config.toml
input = "waveform_16khz"
norm_position = "pre"
mlp_ratio = 2
inner_norm = false
subsampling = 2
width = 192
init = "lecun_normal"
beta1 = 0.95
eps = 1e-08
max_precond_dim = 1536
adamw_lr_other_params = 0.0014
batch_size = 64
decay_fraction = 0.3
weight_decay = 0.3
Rows from block 11 of a small CTC audio transcriber, named by matrix and row number. Rows with one number belong to one neuron. Each number is 128 + 32 x the weight over its row's rms, rounded and kept within 0 to 255. All counts start at 0. After the name is the row's rms in percent of the matrix's.
After each neuron's rows are labels from the 100 clips, of 14976, where the neuron reaches its highest value: "top examples" is what is common among them. Only what is clearly more common there than usual is listed. The data: read English sentences (LibriTTS-R).
# fc1: MLP up (model.blocks.11.mlp.fc1.weight, 384x192), inputs 96-191
# fc2: MLP down (model.blocks.11.mlp.fc2.weight, 192x384, transposed), outputs 96-191

fc1.266 089 [125 104 131 149 132 141 170 103 122 117 126 100 176 154 203 102  87 118  93 143  99 176 119 160 119 132 128 199 117 134 118 145 145  81 152  76 129 127  79 135 142 137  90 116 184 161 185 148 143  96 144 122 155 163 105 129 127 119 142 114 120 101 157 176 178 162  80  94 116 176 146 187 126 119 102 127  98 138  88 191 128 172 103 128 154  80  67  84 124 149 100 150 128 139 123 124]
fc2.266 096 [132 126 117 121 128  84 146 161 102 141 103 172 134 127 117 159 157 136 165  93 200  34 116  91 114 138 195  89 135 134 149  50  97 152 161 204 141 158 166 119  98 122 153 141  77 143  92 139 186 129 142 128 112  98 147 133 133 112 138 143 101 108  76 118  98 125 144 132 118  67 130 111 108 132 129 104 152 115 180  85 104 122 197 142 105 156 163 122 137  46 139 162 105 115 131 140]
top examples: the word "not"

fc1.240 109 [164 109 189 153 146 114 111  85 145 142 156 137 149 137 123 169 122 120 193 105 164 134 106 117  86  72 179 128 139 121 183  66 140  56 180 129 113 148 116 118 116  76 178 139 121 109  79  73 170  90 118 158 119 183 193 122 120 141 172 162 124 111 138  96 134 156 149 136 150 132 177 146 160 132 147 147 127  56  91 120 133  91  70  96 107 116 164 110  59  62 134 104  96 125 132 119]
fc2.240 107 [149  95 135  90 110  87  45 103 110 112 139 125 187 109  98 154 152 119 119 146 144 154 125 115 127 130  88 118 161 155 134  91 127 163 163  56 115 169  93 115 205 155 118 122 153 130 113 139 107 152  89  96 150 174 102 129 107  91 146 165 101  91 209 181 129 119  96 113  66 163  95 149 102 195 120 139 101 105  45 162 129  96 143 139 157 140 117 129 137 184  99  98 135 140 125 171]
top examples: the word "i"; the word "what"; the word "must"

fc1.229 094 [148 165 119 109 121 152 124 113 178 123 148 115 140  83 155 133  53 113 129 141 149  62 165  77 135 105 156 137 120 119 100 154 115 120 133 175 136 158  75  80 145 158 125 132 147 184 133 209 143 119 131 160  63 132 153 111 127 126 105 183 143 124 155 174  96 103 158 132 161 124 106 157 129 134  77  92 142  70 110 149 113 144 155 140 178 141 126  97 112 154  85  92 111 155 146  94]
fc2.229 093 [112 144  95 154 144 105 132 163 114 133 154 109 118 139 153 124 118 142 215  90  75 203 132 106  76 110 114 126 110 120 177 126 145 166 101  97 102 178 123 194 139 120  89 116  87 115 149 127 131 159 114 137 161 151 147 113  46 156 102 125 117 120 126 152  97 107 152  90  95 154 139 139 129  83 140 148  95 136 164 107 127 158  75 146  84 128 124 160 132 158 106 151 135 102 136 134]
top examples: the word "did"; the word "not"

fc1.22 098 [150 135 151  83  80 125 137 227 169 106  93 121 111 104  76 103 110 120 120 113 129  92 152 108 142 167 130 128 117 151 138 136 160 157 129  88 119 110 191 106 111  99 166  80  93  70 110 134 129 174 126 214 157  75 100 160 164 133 150 114 160 119 139 110 150 158 169 119 117  98 117 158  90  75 135  77 143 137 112 121  92 169 133  93 122 151 161 175 142 128  74 116 127 146 112 103]
fc2.22 097 [154  96 128 115 122 141 136  81  90 143  98  84 141 143 145  69 182  96  77 131 101 128 108 159  82 111  90 160 147  96 132 144 131 113 139 123 112 152 119 126  94 130 161 147 128 160 100  97 110 181 122  91  96 159 161 111  56 112 107 212 110  56 123 113  82 112 143 154  88 154 132 186  83 122 135  88 174  96 120  72 145 138  91 102 182 129  98 107 162 136 194 142 154 138 128 150]
top examples: text has "against"

fc1.326 110 [102 142 121 220 187  69 101 121 112  83 140 127 109 103 129 127  96 165 129  61 115 118 151  98 131 114 112  73 113  98 122 100 132 141 183 121  92 144 100 158 121 150 129 146 140  56 133 145 174 151 133  81  96 157 170  86 124 206 115 122 133 190 117 114 106 145  65  68 174 149 136 142  63 122 116 104 117 119 187 123 163 100 122 159  61 167 132  63 161 165 108  96 126 108 140 140]
fc2.326 099 [113 167  81 149 133 125  98 148 121 109 152  79 109 166 135 196 116 150 132  83 130 135 110 148 173 135 137 129 114 180 143  93 114  98  94 128 169 126 132 139 133 105 122 182 128 204  65  65  86 134 135  68 157 100 203 100  81 116 113  85 105 117  94 137 173 105 153 127 130 114  73  99 146  84 160 108 170 123 100  91  96 172 145 130 183 144 132  90 120 173 147 153  76 138  78 169]
top examples: the word "but"

fc1.193 111 [151 121 177 102 148 111  89 171 126 118 127 121 102  72 155 144 116 120 180  92 117  97  97 116  71 103 158  89 136 131  85 118 113  78 119 142 130  98 191 126 102 148 156 128 149 127 104 130 120 106 105 127 132 112 153 116 100 214  72 182 112 115 122 127 131 108  91  71 100 180 141  73 151 158 130 167  96 136 178 125 151 106 180  51 118 143 159 114 103 178  95 122 133 148 140 137]
fc2.193 104 [163 136 135 214  55 120 157 127 149 103  79 114 139 147 139 130 139 137  53 143 174 134 156 175 100 161  97 135  86 103 134 110 132 165 161 138 108 143 123 124 144  90 130  62 157 174 128 163 137 101 135  60 108 121 143 101 108 112 117 118 107 123 118 116 133  77 130  90  74 109 123  71 159 126 101 140 155 143  90 114  91 126  99 114 125 168 127 160  84 121  82 156  85 149 134 125]
top examples: the word "there"; the word "was"; the word "is"

fc1.12 106 [159 123  31 160 108 130 129  86 141 128  94  97 103 116 154  97 146 131 197 130 105 146 160 120 171 104 126 123 107 100 145 162 100 153 188 161 140  89 125 115 134 135 193 138 169 107  91 108  99 121 180 113 131 123 151  89 111 131 100 109 101 123 135 137 120 163 175  83  63 117 136 128 162 143 106 139  74 183 148 109 158 167 135 159 200 204 189 137  99 103  93 120 125 112 177 171]
fc2.12 097 [129  54 139 122 159 172 181  75 133 120 140 110 113 110 150 108  52 147 133 164 173 145 127 174 100  66 102  84 172 145 137  78 202 134  97  94  96 150  56 118 114 123 163 113 114 112  94 121 129 154 127 176 156 138  96 163  76  97 174 143  77 119 105 145 156 124 138 133 169 100 161 166 114 125 183 150 139 186 117 121 139  81 103 140 100  72  99 129 199 119 105 104 151 164  75  90]
top examples: the word "about"

fc1.365 101 [133 127 137 127  89 145 117 175 107 161 117 189 135 131 162 144  81 134 173  84 135 133 131 141 131 123 137 174  80 148 167 100 187 123  82 103 134 110 135 149 190 125  43 128 164 147  65 157 130 164 163  99 218  79 145 103 149 161 110 159 143 136  68 139 143 192 137 140 146 164 131 128 112 136  50 150  86 116 188 161 124 121 140 156 105  85 126 120 130  99 124 139 128 119 127 123]
fc2.365 101 [ 93 147 133 108 159 138 140  87  64 102 211  75 111 167  98 121 110 158 130 163 127 115 121 138 105 146 160 181 144 134 125 129 137 131  98 104  81 118  80 170 155 116 150 101 121  66 154  95 206 121  70 108  77  95 219 133  92 158 178 120 138 113 130 165 112 128 189 135 104 116 147 109 142  60 142 121 135 128 136 103 106 173 106 147 123 112 117 150  82 100 124 115 148 126 213 113]
top examples: the word "i"

fc1.160 099 [113 126 199 122 135 108 102 131 167 103 152 108 155  91  85  95 104 158  63 133  81 125  87 107 122 159 165 113 132  95  90 175 173 190 147 161 159 145 112 123 101 149  78 177 110 109 147 120 133 115 106 105 117 179 122 133 174 177  77 149 148 122 151 154  87 128 135 127 104  98 103 156 151 112 114 121  94 139 164  61 157 144 132  86 103  73 123  66 113 106 130  84 122 155  90 121]
fc2.160 098 [180 177  96 158 155 109 141 119 143 165  96 162 173 167 146 140 148 105 106  65 139  99 140 148 131 163 113 162 173 157 121 148 118 112 114 110 116  64 155 158 158  91 141  89 131 177 139 134  87 102 164 119 111 146 142 138  53  82  93 103 113 148 130  80 153 100 129 185 151  77 140 150  87 123 129 149 135 126 125 162  90 130 117 121 124 101  54 132 113 174 186  88 159 104 130 169]
top examples: the word "of"

fc1.23 101 [104  89  99  86 124 139  85 130 195 176  95  94 135  81  80  59  90  95  77 141 149  56 106 136 127 107  88 163  91  50 153 120 127 130 157 116 175  92 108 165 133 100  98 136 132  96 140  87 148 105 122  76 128 111 165 125 109 146  62 183 157 120 105 119 138 150 136 120 146 139 133 156 143 129  63 118  93 129 181 139 139 136 165 111 140  64 134 131  90  95 125 121  83 130 104 150]
fc2.23 106 [119 134  96 120 142 102  90 119 184 183 106  96 149 120 143  61 128 129 134 120 114 108  91 162 146 135 119 190 133 142 114 130 155 162 161 140 174 124 115  84  92  96 138 119 135 164 186 121 158 117 129 127  55 148 129 165  64  87 146  89 194 147 115 148 103 132  92 106 162 143 161 142 132  73  92 101 165 129 113 187 160 138  89 113  95 156  93 113 107 161 158 146 147 108 122  89]
top examples: the word "he"

fc1.225 094 [ 95  99  94 117 106 157  85  91  85 134 156 134 116 148  65 104  98 184 125 160  83 163 139  86 110 142 143 149 150  67 127 112 132 102 113 116 111 117 148 167 155 140 106 185 107  98  68 174 169 138 120  92 138 167 157 154  99 155 115 181 188 136 134  93 109 106 168  86  85 135 129 167 127 129 114  92 158  76 111 181 105 105 137 117 167 240  30  79 183 105 107  94 171 162  93 101]
fc2.225 096 [163 165 115 174 187 108 147 143 111 121  43 121 146 133 141 128  81 107 163  92 118 110 129 140 136 126 123  94 134 175  90 131 109 120 172 164  99 172 150 122 147 102  69 102 127 168  94 145 138 116 105 103  88 145 117  97 117 226 129 144 112 118 124 157  95 158 117 156 180 121  70 156 155  90  83  96  89 133 146 148 151 137 179 152 142 141 134  97  91 110  49 171  77 135 183 119]
top examples: the word "he"; the word "had"; the word "not"

fc1.25 102 [132 136 108 113 122 169 175 130 152 162 175  88  93 117 153 124 120 118  92 121  84 146 126 173 120 106 162 149 142 151 184 144 123 156 117 148  74 122 112  88  59 121  87 114 174 140  85  84 130 161 136 150 151 111 118 166  97 162 150 154  84 162 100 108 115 124 122 122  45  62 148 186 162 104  86 128 122 192  71  76 110 148  97 166 145 167 126 148 212 134 129  82  70 145  83 101]
fc2.25 102 [126 162 166 174 180  97 134 104 144  89 156 109 133 141 121  97 112 107  84 137 103 166  64  78 119 129 108 108  94 134 111 104 109 142 124 104 149 150 129 166 151 161 147 122 109 163 191  89  79 118 147 137 150 137 103 139 137 129 103 111 115  90 110 138 136 114 136 135 109 128  91 110 114  98 172  96 154 179 154 165 130 120 125  80 149  98 143 118  70 140 114 124 199  71  58  89]
top examples: the word "little"

fc1.32 093 [122 129  75  96 180  94  84 115 122 136 112 127 109 130 168 130 102 104 139 132 152 145  92 101 124 124 154 107 132  59 119 131 150 127  81 161 147 148 123 122  81  99 125 126 134  84 176 172 167 125 207  88 176 101 133  87 116 165 111 130 121 137  86 162  97 114 111 138 130 169 196 149 200 118  99 161 145 126 142 119 144 107 129 141 171  88  81  91 111  98 109 152  72  83  34 128]
fc2.32 091 [ 49 206  95 138 164 129 121 107  64 124 155 155 111 177 183 129 174 149 156  77 156 105 140 118 113 128  86 115 129 171 229  90 126 100 118  77 105 185 167 158 176 138 127 168 144 130 117  90  40  59 120 158 132 136 167 126 124 101 103 144 126 144 136 132 142 139 177 148 102 139 150  61 109 113 115 158 194 128 146 117 149 146  63 106 109 140 110 190 150 115 127 151 119 137 137  81]
top examples: the word "about"

fc1.151 096 [ 61  98 168 142 135 143  96 113 108 143 169  96 100  86 147  84  75 107 133 152 156  81  80 147 118 135 103 109 152 122  79 171 125  88 164 163 180  74 141 152  93 126  89 141 138  96 104  90 136 120 127 137 163 137 126 164 119 116 106 128  75 141 116 120  80 104 142 144 216 176  89  96 102 150 109 159 137 159 107 140 137 129 118 140 115 177 141 145 119 134 150  96 104 136 192 154]
fc2.151 099 [127 178  39 137 168 132 114 137 134 128  60 129 113 158 142 105 153 152 168 155  94 151 184 152 159 195 126 102 132 124 166 123 149 149 124 105 133 158 113 129 137 131  89  89 102 113 191 149  75 187 165  93 117 137 138 115 159 165 145  50 113 143 128 144 141 147 119 146  95 132  70 157 106  66  80 119 187  84 146 170 119 131 130  95  99 141  87 107  88 148 107  83 105  93 105 110]
top examples: the word "was"; the word "on"

fc1.282 101 [151 165  90 129 132 163 182 139 156 143 138 110 134 121 144 121 168 103 180 120 178  71 143 102 123 148  96 109 207 118 138  90 131 136 108 128 139  95 127  69 185 159 119 144 125 166  67  31 131 142  64 183 146  95 114  72 169 155 137 131 130 185 137  86 133 109 179 116 153  97  88 120  92 145 106 126 123 160 119 142 149  81 146  72 167  65  94 170 100 146 124 124 119  74 126  88]
fc2.282 103 [151 103  87 111 105 168 147 112 120 113 125  99  99 162 101 138 121 132 154 147 118 127 109 102  98 112  98 140 119 217 102 128 130 104 167 103 155 149 208 195 114 191 141 160 113 101 102  65  98 142 161 131 154 140 114 106 200 113 167  96 168 128 158 186 103 134 168 166 113 167 145 120 103 112 178 167 124 106 152 137 136 166 146 110 210 102 128 124 109 151 122 152 137 133 120 126]
top examples: the word "mr"

fc1.60 099 [132 136  92  83 154 193 112 132 121  99 157  89  88 133 108 153  73 173 154 139 162 142 102  93  97  86  95 167 112 104 134 115  54 110  74 146 204 154 123 112 114 107 128 148 114 201  55  97 140 126 153 120 139 127 221 100 134 141  92 101  94 102 105 158  58 126 151 149  62 139 112 117 142 166 139 132 142  95 117 149 195 165  62 127 149 150 143 118 142  69 130 108 154 145  91 120]
fc2.60 098 [153 142 137 128 150  74 176 181 130 144 173 158 146 143 149 143 178 133  73 128 115  90 133 144  47 176 105  51 133 157 143 139 132 166 126 136  44  67 162 175 138  84 110 134 130 103 147 174 165 108 156 120 140 155 136 101 141 104 122 183  78 101 138 134 139 131 142 138 179 114 148 170 111  91 158 121 168 133 144 119 148 176  95 149 143 106  99 186  67 127 191 104 148  80 136 157]
top examples: the word "people"

fc1.330 097 [123 140 171  79 119 134 121 133 109 108 154 129 116 117 183 102 130 140 119 136 131 151 146 137 130 122 127  98 113 180  95 111 144 125 119 121  93 152 214  90 105  91  92  89 165 117  50 128 106 165 135 103 141 119 104  85 138 159 162 138 156 143 158  86 135  64 143 115  94 164  89 143 171 108 129 154  70 130  99 106  91 120 178 117 156 185 126 114 124 131 163 103 113 149 145 100]
fc2.330 095 [121 106 122 141 129 137 173 139 164 165 117 136 122  75  92 181 163 110 184 158  96  68 135 125 120 104 157 186 206 118 157 162 120 117 141 162 148 131 102 170 170 140 117 151  84 130 155 104 124 163 134  78 136 170 145  73 113  98  82  83 172 162  99 124  85 160 118 159 122 114 133  95  99 105   8 124 162 135 146 118 184 163 138 127 107 150 119  95 148 122 119 125 148  99 159 127]
top examples: the word "think"

fc1.61 099 [125 120 153 106 151  62 109 181 112 108  45  88 155 107  91 138 120 108  79 121  95  96 153  93 214 127 130 157  85 132 143  86 125  93  92 147 113 129 161 204  80 168 111 130 167 163 126 187 113 172 124 110 142 177  93 129 102  85 105 170  93 146 126  98 149 171 146 106 147 128  85 101 106 129 100  71 146 196 143 108 166 139  96  85 138  84 114 145 115 134 131 105 125 146 165 136]
fc2.61 113 [122 159 103 176 135 185  93 103 195 182 154  76 117 110 110  78 128 138 102 149  78 158 155 147 134 108 135 110 107 147 112  82  69 124  91 200 171  73 115  85  76 178 112 118  91 110  86 189 141 152 142 130 103  95 128 147 143 175 163 110  70 169 212  80  63 121 204 135 109 139 129  69  77 183 110 154 120 123 125 139 152 193 142 115 132 155 136 125 121 111 165 173 172 150 108 143]
top examples: the word "you"; the word "i"

fc1.58 097 [150 108 126 188  74 110  76 136 161 120 170 130 108  86  77 145 170  88 176 107  92 140 100  87 213  92 141 122 106 154 131 128  71 151 149 117 138 108 111 113 156 136  85 111 124 131 190 137 121 131 157  96 171 188 122 169 164 189 102 118 119 139 154 137  82 117 140 129 131 178 142 120 105 124 123 115  81 135 128  81 150 117 138 135 168 138 154 195  75 135  92 158 100 182 202 140]
fc2.58 096 [200 126 153 187  63 150 100  48 195 138 123  85  77 102 129 136 151 108  91 140 113 163 173 196  66 156 182 147 134 121 149 105 113  96 119 164 115 134  83 178 105 136 104  88  70  80 104 159 141 128 112 144  83 141 156 157 101 143 128  83 119 103 157 129  97 116 154 191  90  60  92  89  77 127 155 131 124 154 171 141 102 129 123 109 123 149 101  99 189 126 145 172  67 111 157 140]
top examples: the word "only"

fc1.286 095 [135 187 145 188 183 129 103 174 174 125  95 163 116 115  66 146 173 141 110  83 131 139 132 116 134 138 144 133 112 150 150  95  66  87 105 124 123 124 172 154 140  88 149 113  71  68 106 131 132 135 125  48 146  89 114 190 128 177 167 213 106 137 114 149  99 121  98 157 150 131 127 102 146 167 123 133 145  77  66 132 112 109 153  93 187 179 118 166 133 120 110 114 142 176 149 144]
fc2.286 094 [115  74 127  79 125 122 211 166 105 126 176  88 145 152 189 100 102  97 151 148 193  88 137 108 159 201 130 147 168 112 140 176 113 144  99 145 133 174  97 176  98 143 176 135 125 137 163 105 132  95 124 155 151 173 125 132 105 118  86 138 152 122  89 142 161 183 150 133 123 178  82 101  87 122  94  80  83 148 113 188 135 121 132  89 111 155 149 126 169 128 201 178 109 120 149 117]
top examples: the word "was"

fc1.357 105 [117 120 159 105  29 200 112 156 148 153 194 163  91 144 162 116 108 109  90  53 123 111 156 132 184 190 133 105 116 131  96 142  71 145 122 190  76  82 148 147 177  76 204 122 143 147  86 149 140 165 120 171 173 138 131  93 164 124 169 141 161 102 128 179 120  97 185 141 133 115  75  94 151 151 129 149 141  90 116 105  80 100 196 125 127 130  99  88 120 133 127  94 152  98 147 112]
fc2.357 099 [125 136  90 141 151 140 126 153 123 171 189 106 107 232  93 100 155  88 109 171 112 114 122 160 120 121 119 117 139 107 136 137 165 104 123  81  85 122 122 111 141 101 104  98 107 127 131 122 108 184 157 113 141  96 104 137  85 136 165  62 138 172 162 130 180 127  77  81 101 146 162 128 138 139 158 167 116 137 155 169 164 132 113 128  99  72 147 164  86 156  74 160  77 126 133 108]
top examples: the word "of"

fc1.99 098 [ 99 128  86 158 163 170 131 114  74 139  96  87 102 190 138 175 103  98 231 119  87 113 126 127  72 104 186 117 141 110  87 138 101  71 133 140 160 117 119 149 116  80 121 135  82 171 136 227 120 118  87 117 186 163  92  95 177 135 114 122  99 123 119  90 157 126 143  74 122  99  95 127  79 115 105 135 108 141 139  83 143 186  82 139 177 135 115 148 177 164 150 149  77 160  80 129]
fc2.99 098 [141  89 143 164 130  94 162 157 146 109 137 144 128 126 120 113  69 167  69 103 109 146  83  83 134 147  99 170  91  97 119 156 163 105 136 193 126 113 109 117  95 196 136 169 196 141 137 146 161 119 167 128  93 128 129 137 120 152 136  98 105  99 124 133 124 118 152 108 211 141 146 120 175 141 122 114  88 172 119 168 187 109 130  83 147 125 146 146 139  95 106  97 111 124 132 123]
top examples: the word "nothing"

fc1.154 102 [110 110 132  92 108 154 195  90 157 167 126  98  97  87 147 100 141 149 154 146 124 140 168 148 118  58 179 115 141 117 148 130 116 127 109 156 110 118 114 149  81 190 166 134 114 136 112 155 149 141 168 147 137 128  87  77 100 132  89 186  92 206  99 207 140 135 136 121  64 153 109 162  58 121  88 122 110 139 145 112 146 138 136  88 176 167  74 130  88 108 150 161 111 103  89 104]
fc2.154 105 [ 74  80 136 129 130 131 146 134 144 183 101 135 165 137 126 188 142 178 143 141 127 144 124 176 142 134 121 106 161 145 140 128 120 171 186 122 102 123 117  97  98  83 104 134 108 228 132 148  84 126 183 160  81 101 154  92 148 138  88 100 110 157 172 134  97 135 163 124 113 137 109  79 192 147 171  92 106 175 151 141 167  91 154 146  88 102 160  99 167 155 166  90 133  98 138  88]
top examples: the word "you"; the word "he"

fc1.62 091 [160 136  37 104  65 197 111  77 133  91 150 155 100 123  86 102 164  96 166 142 147 116  78 128 143 131 111 193 162 106 115 100 169 163 139 124 176 197 107 108 121 133 146  70 123 102 142 197 128 154 134 157 141  93 126 165 148 142 141 122 139 106 160  96 129 169 154 118 105 116 126 107 133 141 116 150 166 157 199 132  99 143 111 153 190 104  94 110 130 140 163 153 153 118 163 109]
fc2.62 095 [173 147 123 168 101  66 107 169 101 190  76 117 147 119 110 117  98 123 137 108  71 153 111 110 140  91 142 159 150  78  84 121  34 143 107 147  81 101 120 104 171 101 107  86  96 189 127 149  71 110  93  99 106 152 158 120 128 123 133 177 202 104  84 146 164 145  89 144 155 113 100 106  87 185  92 121 103  90  72 101 165  84 121 101 121 115 200 132 200 117  34 196 106 132 103 121]
top examples: the word "was"; the word "say"

fc1.323 114 [101 135 145 117 168 132 160 118  99 132 151 149 160  80 113 141 190  93 160 154  97 154 166  93 106 160  88 168 153 165 107 170  95 134 155 118 143 138  80  94 149 110 152  89 150 130  80 114 107 130 147 117 158 128 154 205 148 184 115 137 116 115  66  55 156 109 159  94 139 135 193 100 132 111  74  98  91  96 153 135 120 103 117 146  93 147 150 101 117 132 102 108 150 153 122 131]
fc2.323 118 [136  98 105 153  97 133 153 164 183 115 159 153  85 104  97 172 148 145 191 142 104 176 172 155 153 136 123 143 142  99 160  92  99 104 138 143 142 115 118 140  62 124  89 112  72 195 121 165 147  66 157 125  98 128 116 137 117 157 157 141  98  98 169  98 148  95 147 108  76 113 217 157  71 201 144 143 153 108 184 119 138 102 175 143 139 134 111  88  59 140  89 102 165 132 177 158]
top examples: the word "was"; the word "he"

fc1.287 108 [116 162 141 148 132 101 139 148 193  98  64 157 106 179 173 147 176 136 196 145 143  90 150 232  76 120 152 135 122 104 128 120 122 150 130 117 144  94 101 168 128 157 125 208 119 152  67 159 188 118  89  97 122 176  73 136 111 128  93 132 129 178 126 131 153 114 128 133 108 160  92  83  84 155  82  99 140 132 101 187 119 169 114 105 140 129 176 162 142 125 106 153 131 149 100  95]
fc2.287 091 [111 175  70  99 118 139  83 105  83 107 116 121 147 130  72 117 145 150  41 122 168 138 173  64 128 146  93  48 109 118 157 106  88  72 140 206  26 169 121 138 104  91 146  75 174 140 130 157 166 160 132 115 103 125 150 164 103 149 138 107 123  94 123 170  75  85 146 170 115 125 103 151  95 139 114 163 128 136 150 143 124 110 154 164 141 101 100 173  80 114 143 123 158 103 116 124]
top examples: the word "but"

fc1.249 095 [127 149 126 139  70 133 154  99  95 122 142 155  96 120 103 110 165 115 195 110 120 116 106 123 129 110 131 143 128 119 121  86 115  44 123 111 145 136 147 108 132 157  84  85 142 136 119 127 125 164 177 155 124  75 144 117 102 179 186 172 122  58 157 140  71 154 156 156  79 117 161 125 165 114 103 103 168 127  86 180  92 128  92  90 137 150 145 140 119  69 167 124 112 131 122 118]
fc2.249 096 [167 154 161 118 134 156 169 111 168 149 103 120  82 159 150 120  70  91 162 134 192 115 123 156 142  84 122 153 129 148  97 140 154 135 138 132  82 103 141 141 161 111 125  87 132 185 113 136 126 118 104 112 149 152  69 145 155 165  76  68 116 188 182 111  96 128 229 101 151 191  84 142  76  99 110 105 145 115 146 151 115 132 158 133 113  86 159 131 126  92 197 124 163 137 116 151]
top examples: the word "only"

fc1.272 092 [113 147 141 134  69 160 121 142 181 115 127  80  99 111 159 134 162 105 112 139 154 144 138 136 122 158  90 123 115 120  65  98 148 198 137 166  83  83 100 114 165 164 107 158 156 147 151 103  89 111  75 163 103 125 111 106  71 112 148 152 103 174 112 150 170  98 191 177 134 153 161 117 134 125 218 121 116 136 196 107 167 117  92 149 169 131 146 117 169 153 150 158 161 140 136 164]
fc2.272 100 [102 152  84 191 146 115 159  95 146 154  72 136 152 101 116 104 172 112 155 121  86 131 143 123 115 111 131 161 133  85 166 147 116 107 127 159 239 193 117 104 167  99 102  80 173 153 142 159 159 104 136 119 149 163 124 130 184 138 129  95 156  95 187 166 169 105  98 102 128 144 121 157 145 130  47 123 129 117 143 108 106 130 128 112 120 159  83 164 165 149  68 117  98  78  88 145]
top examples: text has "question"

fc1.105 093 [116 130 138 168 120 128 129  63 154 125 146 135 150 140  75 149 125 150 115  74 120 193 102 129  91 131 113 108 162  97 135 143  69 171 103 142 127 133 128 131 159 101 139 101 103 204 162 107 162 157 167 125  65 143  96 150 168 104 109 125  80 175 170  89 161  90 130 150 165 165 105 102 116 190  73 102 117 133 120 140  99 130 155 145 153 135 151 152 120  78 186  88 116 144 108 103]
fc2.105 096 [146  92 135 152 145 146 106 202 134  84 206 140 122  77 141  98 137 142 195 136  84 131 155  80 106 151 180 136 157 140 216 104  35 107 117 153 131 145  55 137 124 140 112 135  93 144 146 144 132 189 156 129 129 101 108  81 155 138 142 181 114 127 102 144 117 123 121 135 171 106  69 178  98 118 159 146 168 185 158  99 124 143 134 158  99 186 155  88 123  93 126 173 128 145 115  92]
top examples: the word "mr"; the word "mrs"

fc1.353 117 [159 165 190 156 153 132 104 149 160 134 117 144 139 126 150  85 135 171 149 112 151  50  98 123  11 160 122 159 165 140 139 136 102 165 120  99 106 120 131 136 148 181 124 122 143 181 192 160 180  85 121  95 135  95 117 123 123 144 138 118 122  66 107 109  96 115  96 124 179 181 113 130 114 117 146 107 162 162 107 108 167 147 158 147  90 131  75 104 134 104 158 152 114  59 124  79]
fc2.353 125 [129  89 142 134 138 143 155  97 106 109  95 182 168 133  98  95  88 106 174 149 115 104 118 132 115 140 140 152 193 169 138 114 133 111 165 163  83  83 157 129  51 162 123 109 124 173 159 143 132 124  78 109 105 143 153 175 159 151 110  73 102  74 157 106  90  59 138 130 103 141 149 144 123 130 148 113  91  99 115 162 159 146  76  82  49 124 160 107 174 145 164 144 116 128 168 141]
top examples: the word "of"; the word "upon"

fc1.199 103 [144  71 165 106 124 178 111 132 162 100 192 167 101 112 172  97  85 163 155 144 194 159 146 173  86 136 114  91 162 156 201 108 115 150 139 129 126  95 101 132  63 126 130 105 157 111 123 127 118 148 139 103  98 176  72 132 178 153 135  94 110 164 125  67 175 142 111 152 127 106 131  86 132 165 135 131  67 142  70  76 137 134 114  80 121  96  97 124 116 128 143  80 127 109 150 134]
fc2.199 101 [ 92 172 142 154 124 168 150 149 120 132  93 132 172 140 118  15 113 138 112 172 154 105  93 214  94 104 112 142 119 155  97 102 145 182 102 124 111 136 182  97 114  90 193 160 198 126  99  68 112 111 184 126 118 188 123  84  72 105  86 139 110 124 154 121 123 166 141  83 112 135 140 140 126  62 161 128 148  82 116 168 169 132 143 132 128 132 190 148  73 116 183  95 109 113 119 167]
top examples: the word "of"

fc1.350 101 [125 123 143  92 135 172 116 125 143 135 146 126 135 149 114 142 121 154 157  80 106  93 137 111 158  93  94 130 135 151 178  93 118 135 151  64 120 105 157 115 112  87 107  98  94 110  59 145 124 203 137 137 121 143 143  96  48 163  77 143 109 151 125  59 154 168 157 124 173 115  52  96 139 174 114 173  96 127 131 143 248 170  97  99 123 108 177 113 182  71 202 184 123 133 165 163]
fc2.350 101 [103 114 115 122 118 134 161 158  95 146  78 184 107 108 126 177 147 120  80 126 106 145 108 128 110 131 120 115 162 146 169 132 189 128 152 210 155  60 231 163 166 130 116 124  65 138 183  99 149  99 132  82 139 100 129 116 146 124 161 103  83 202 119 106 107 149 165 128  55 124 122 120 108 111 130  87 157 108  98 124  77  68 136 122  89 139 112 119 144 162 147 119 116 118 175 175]
top examples: the word "he"; the word "her"; the word "was"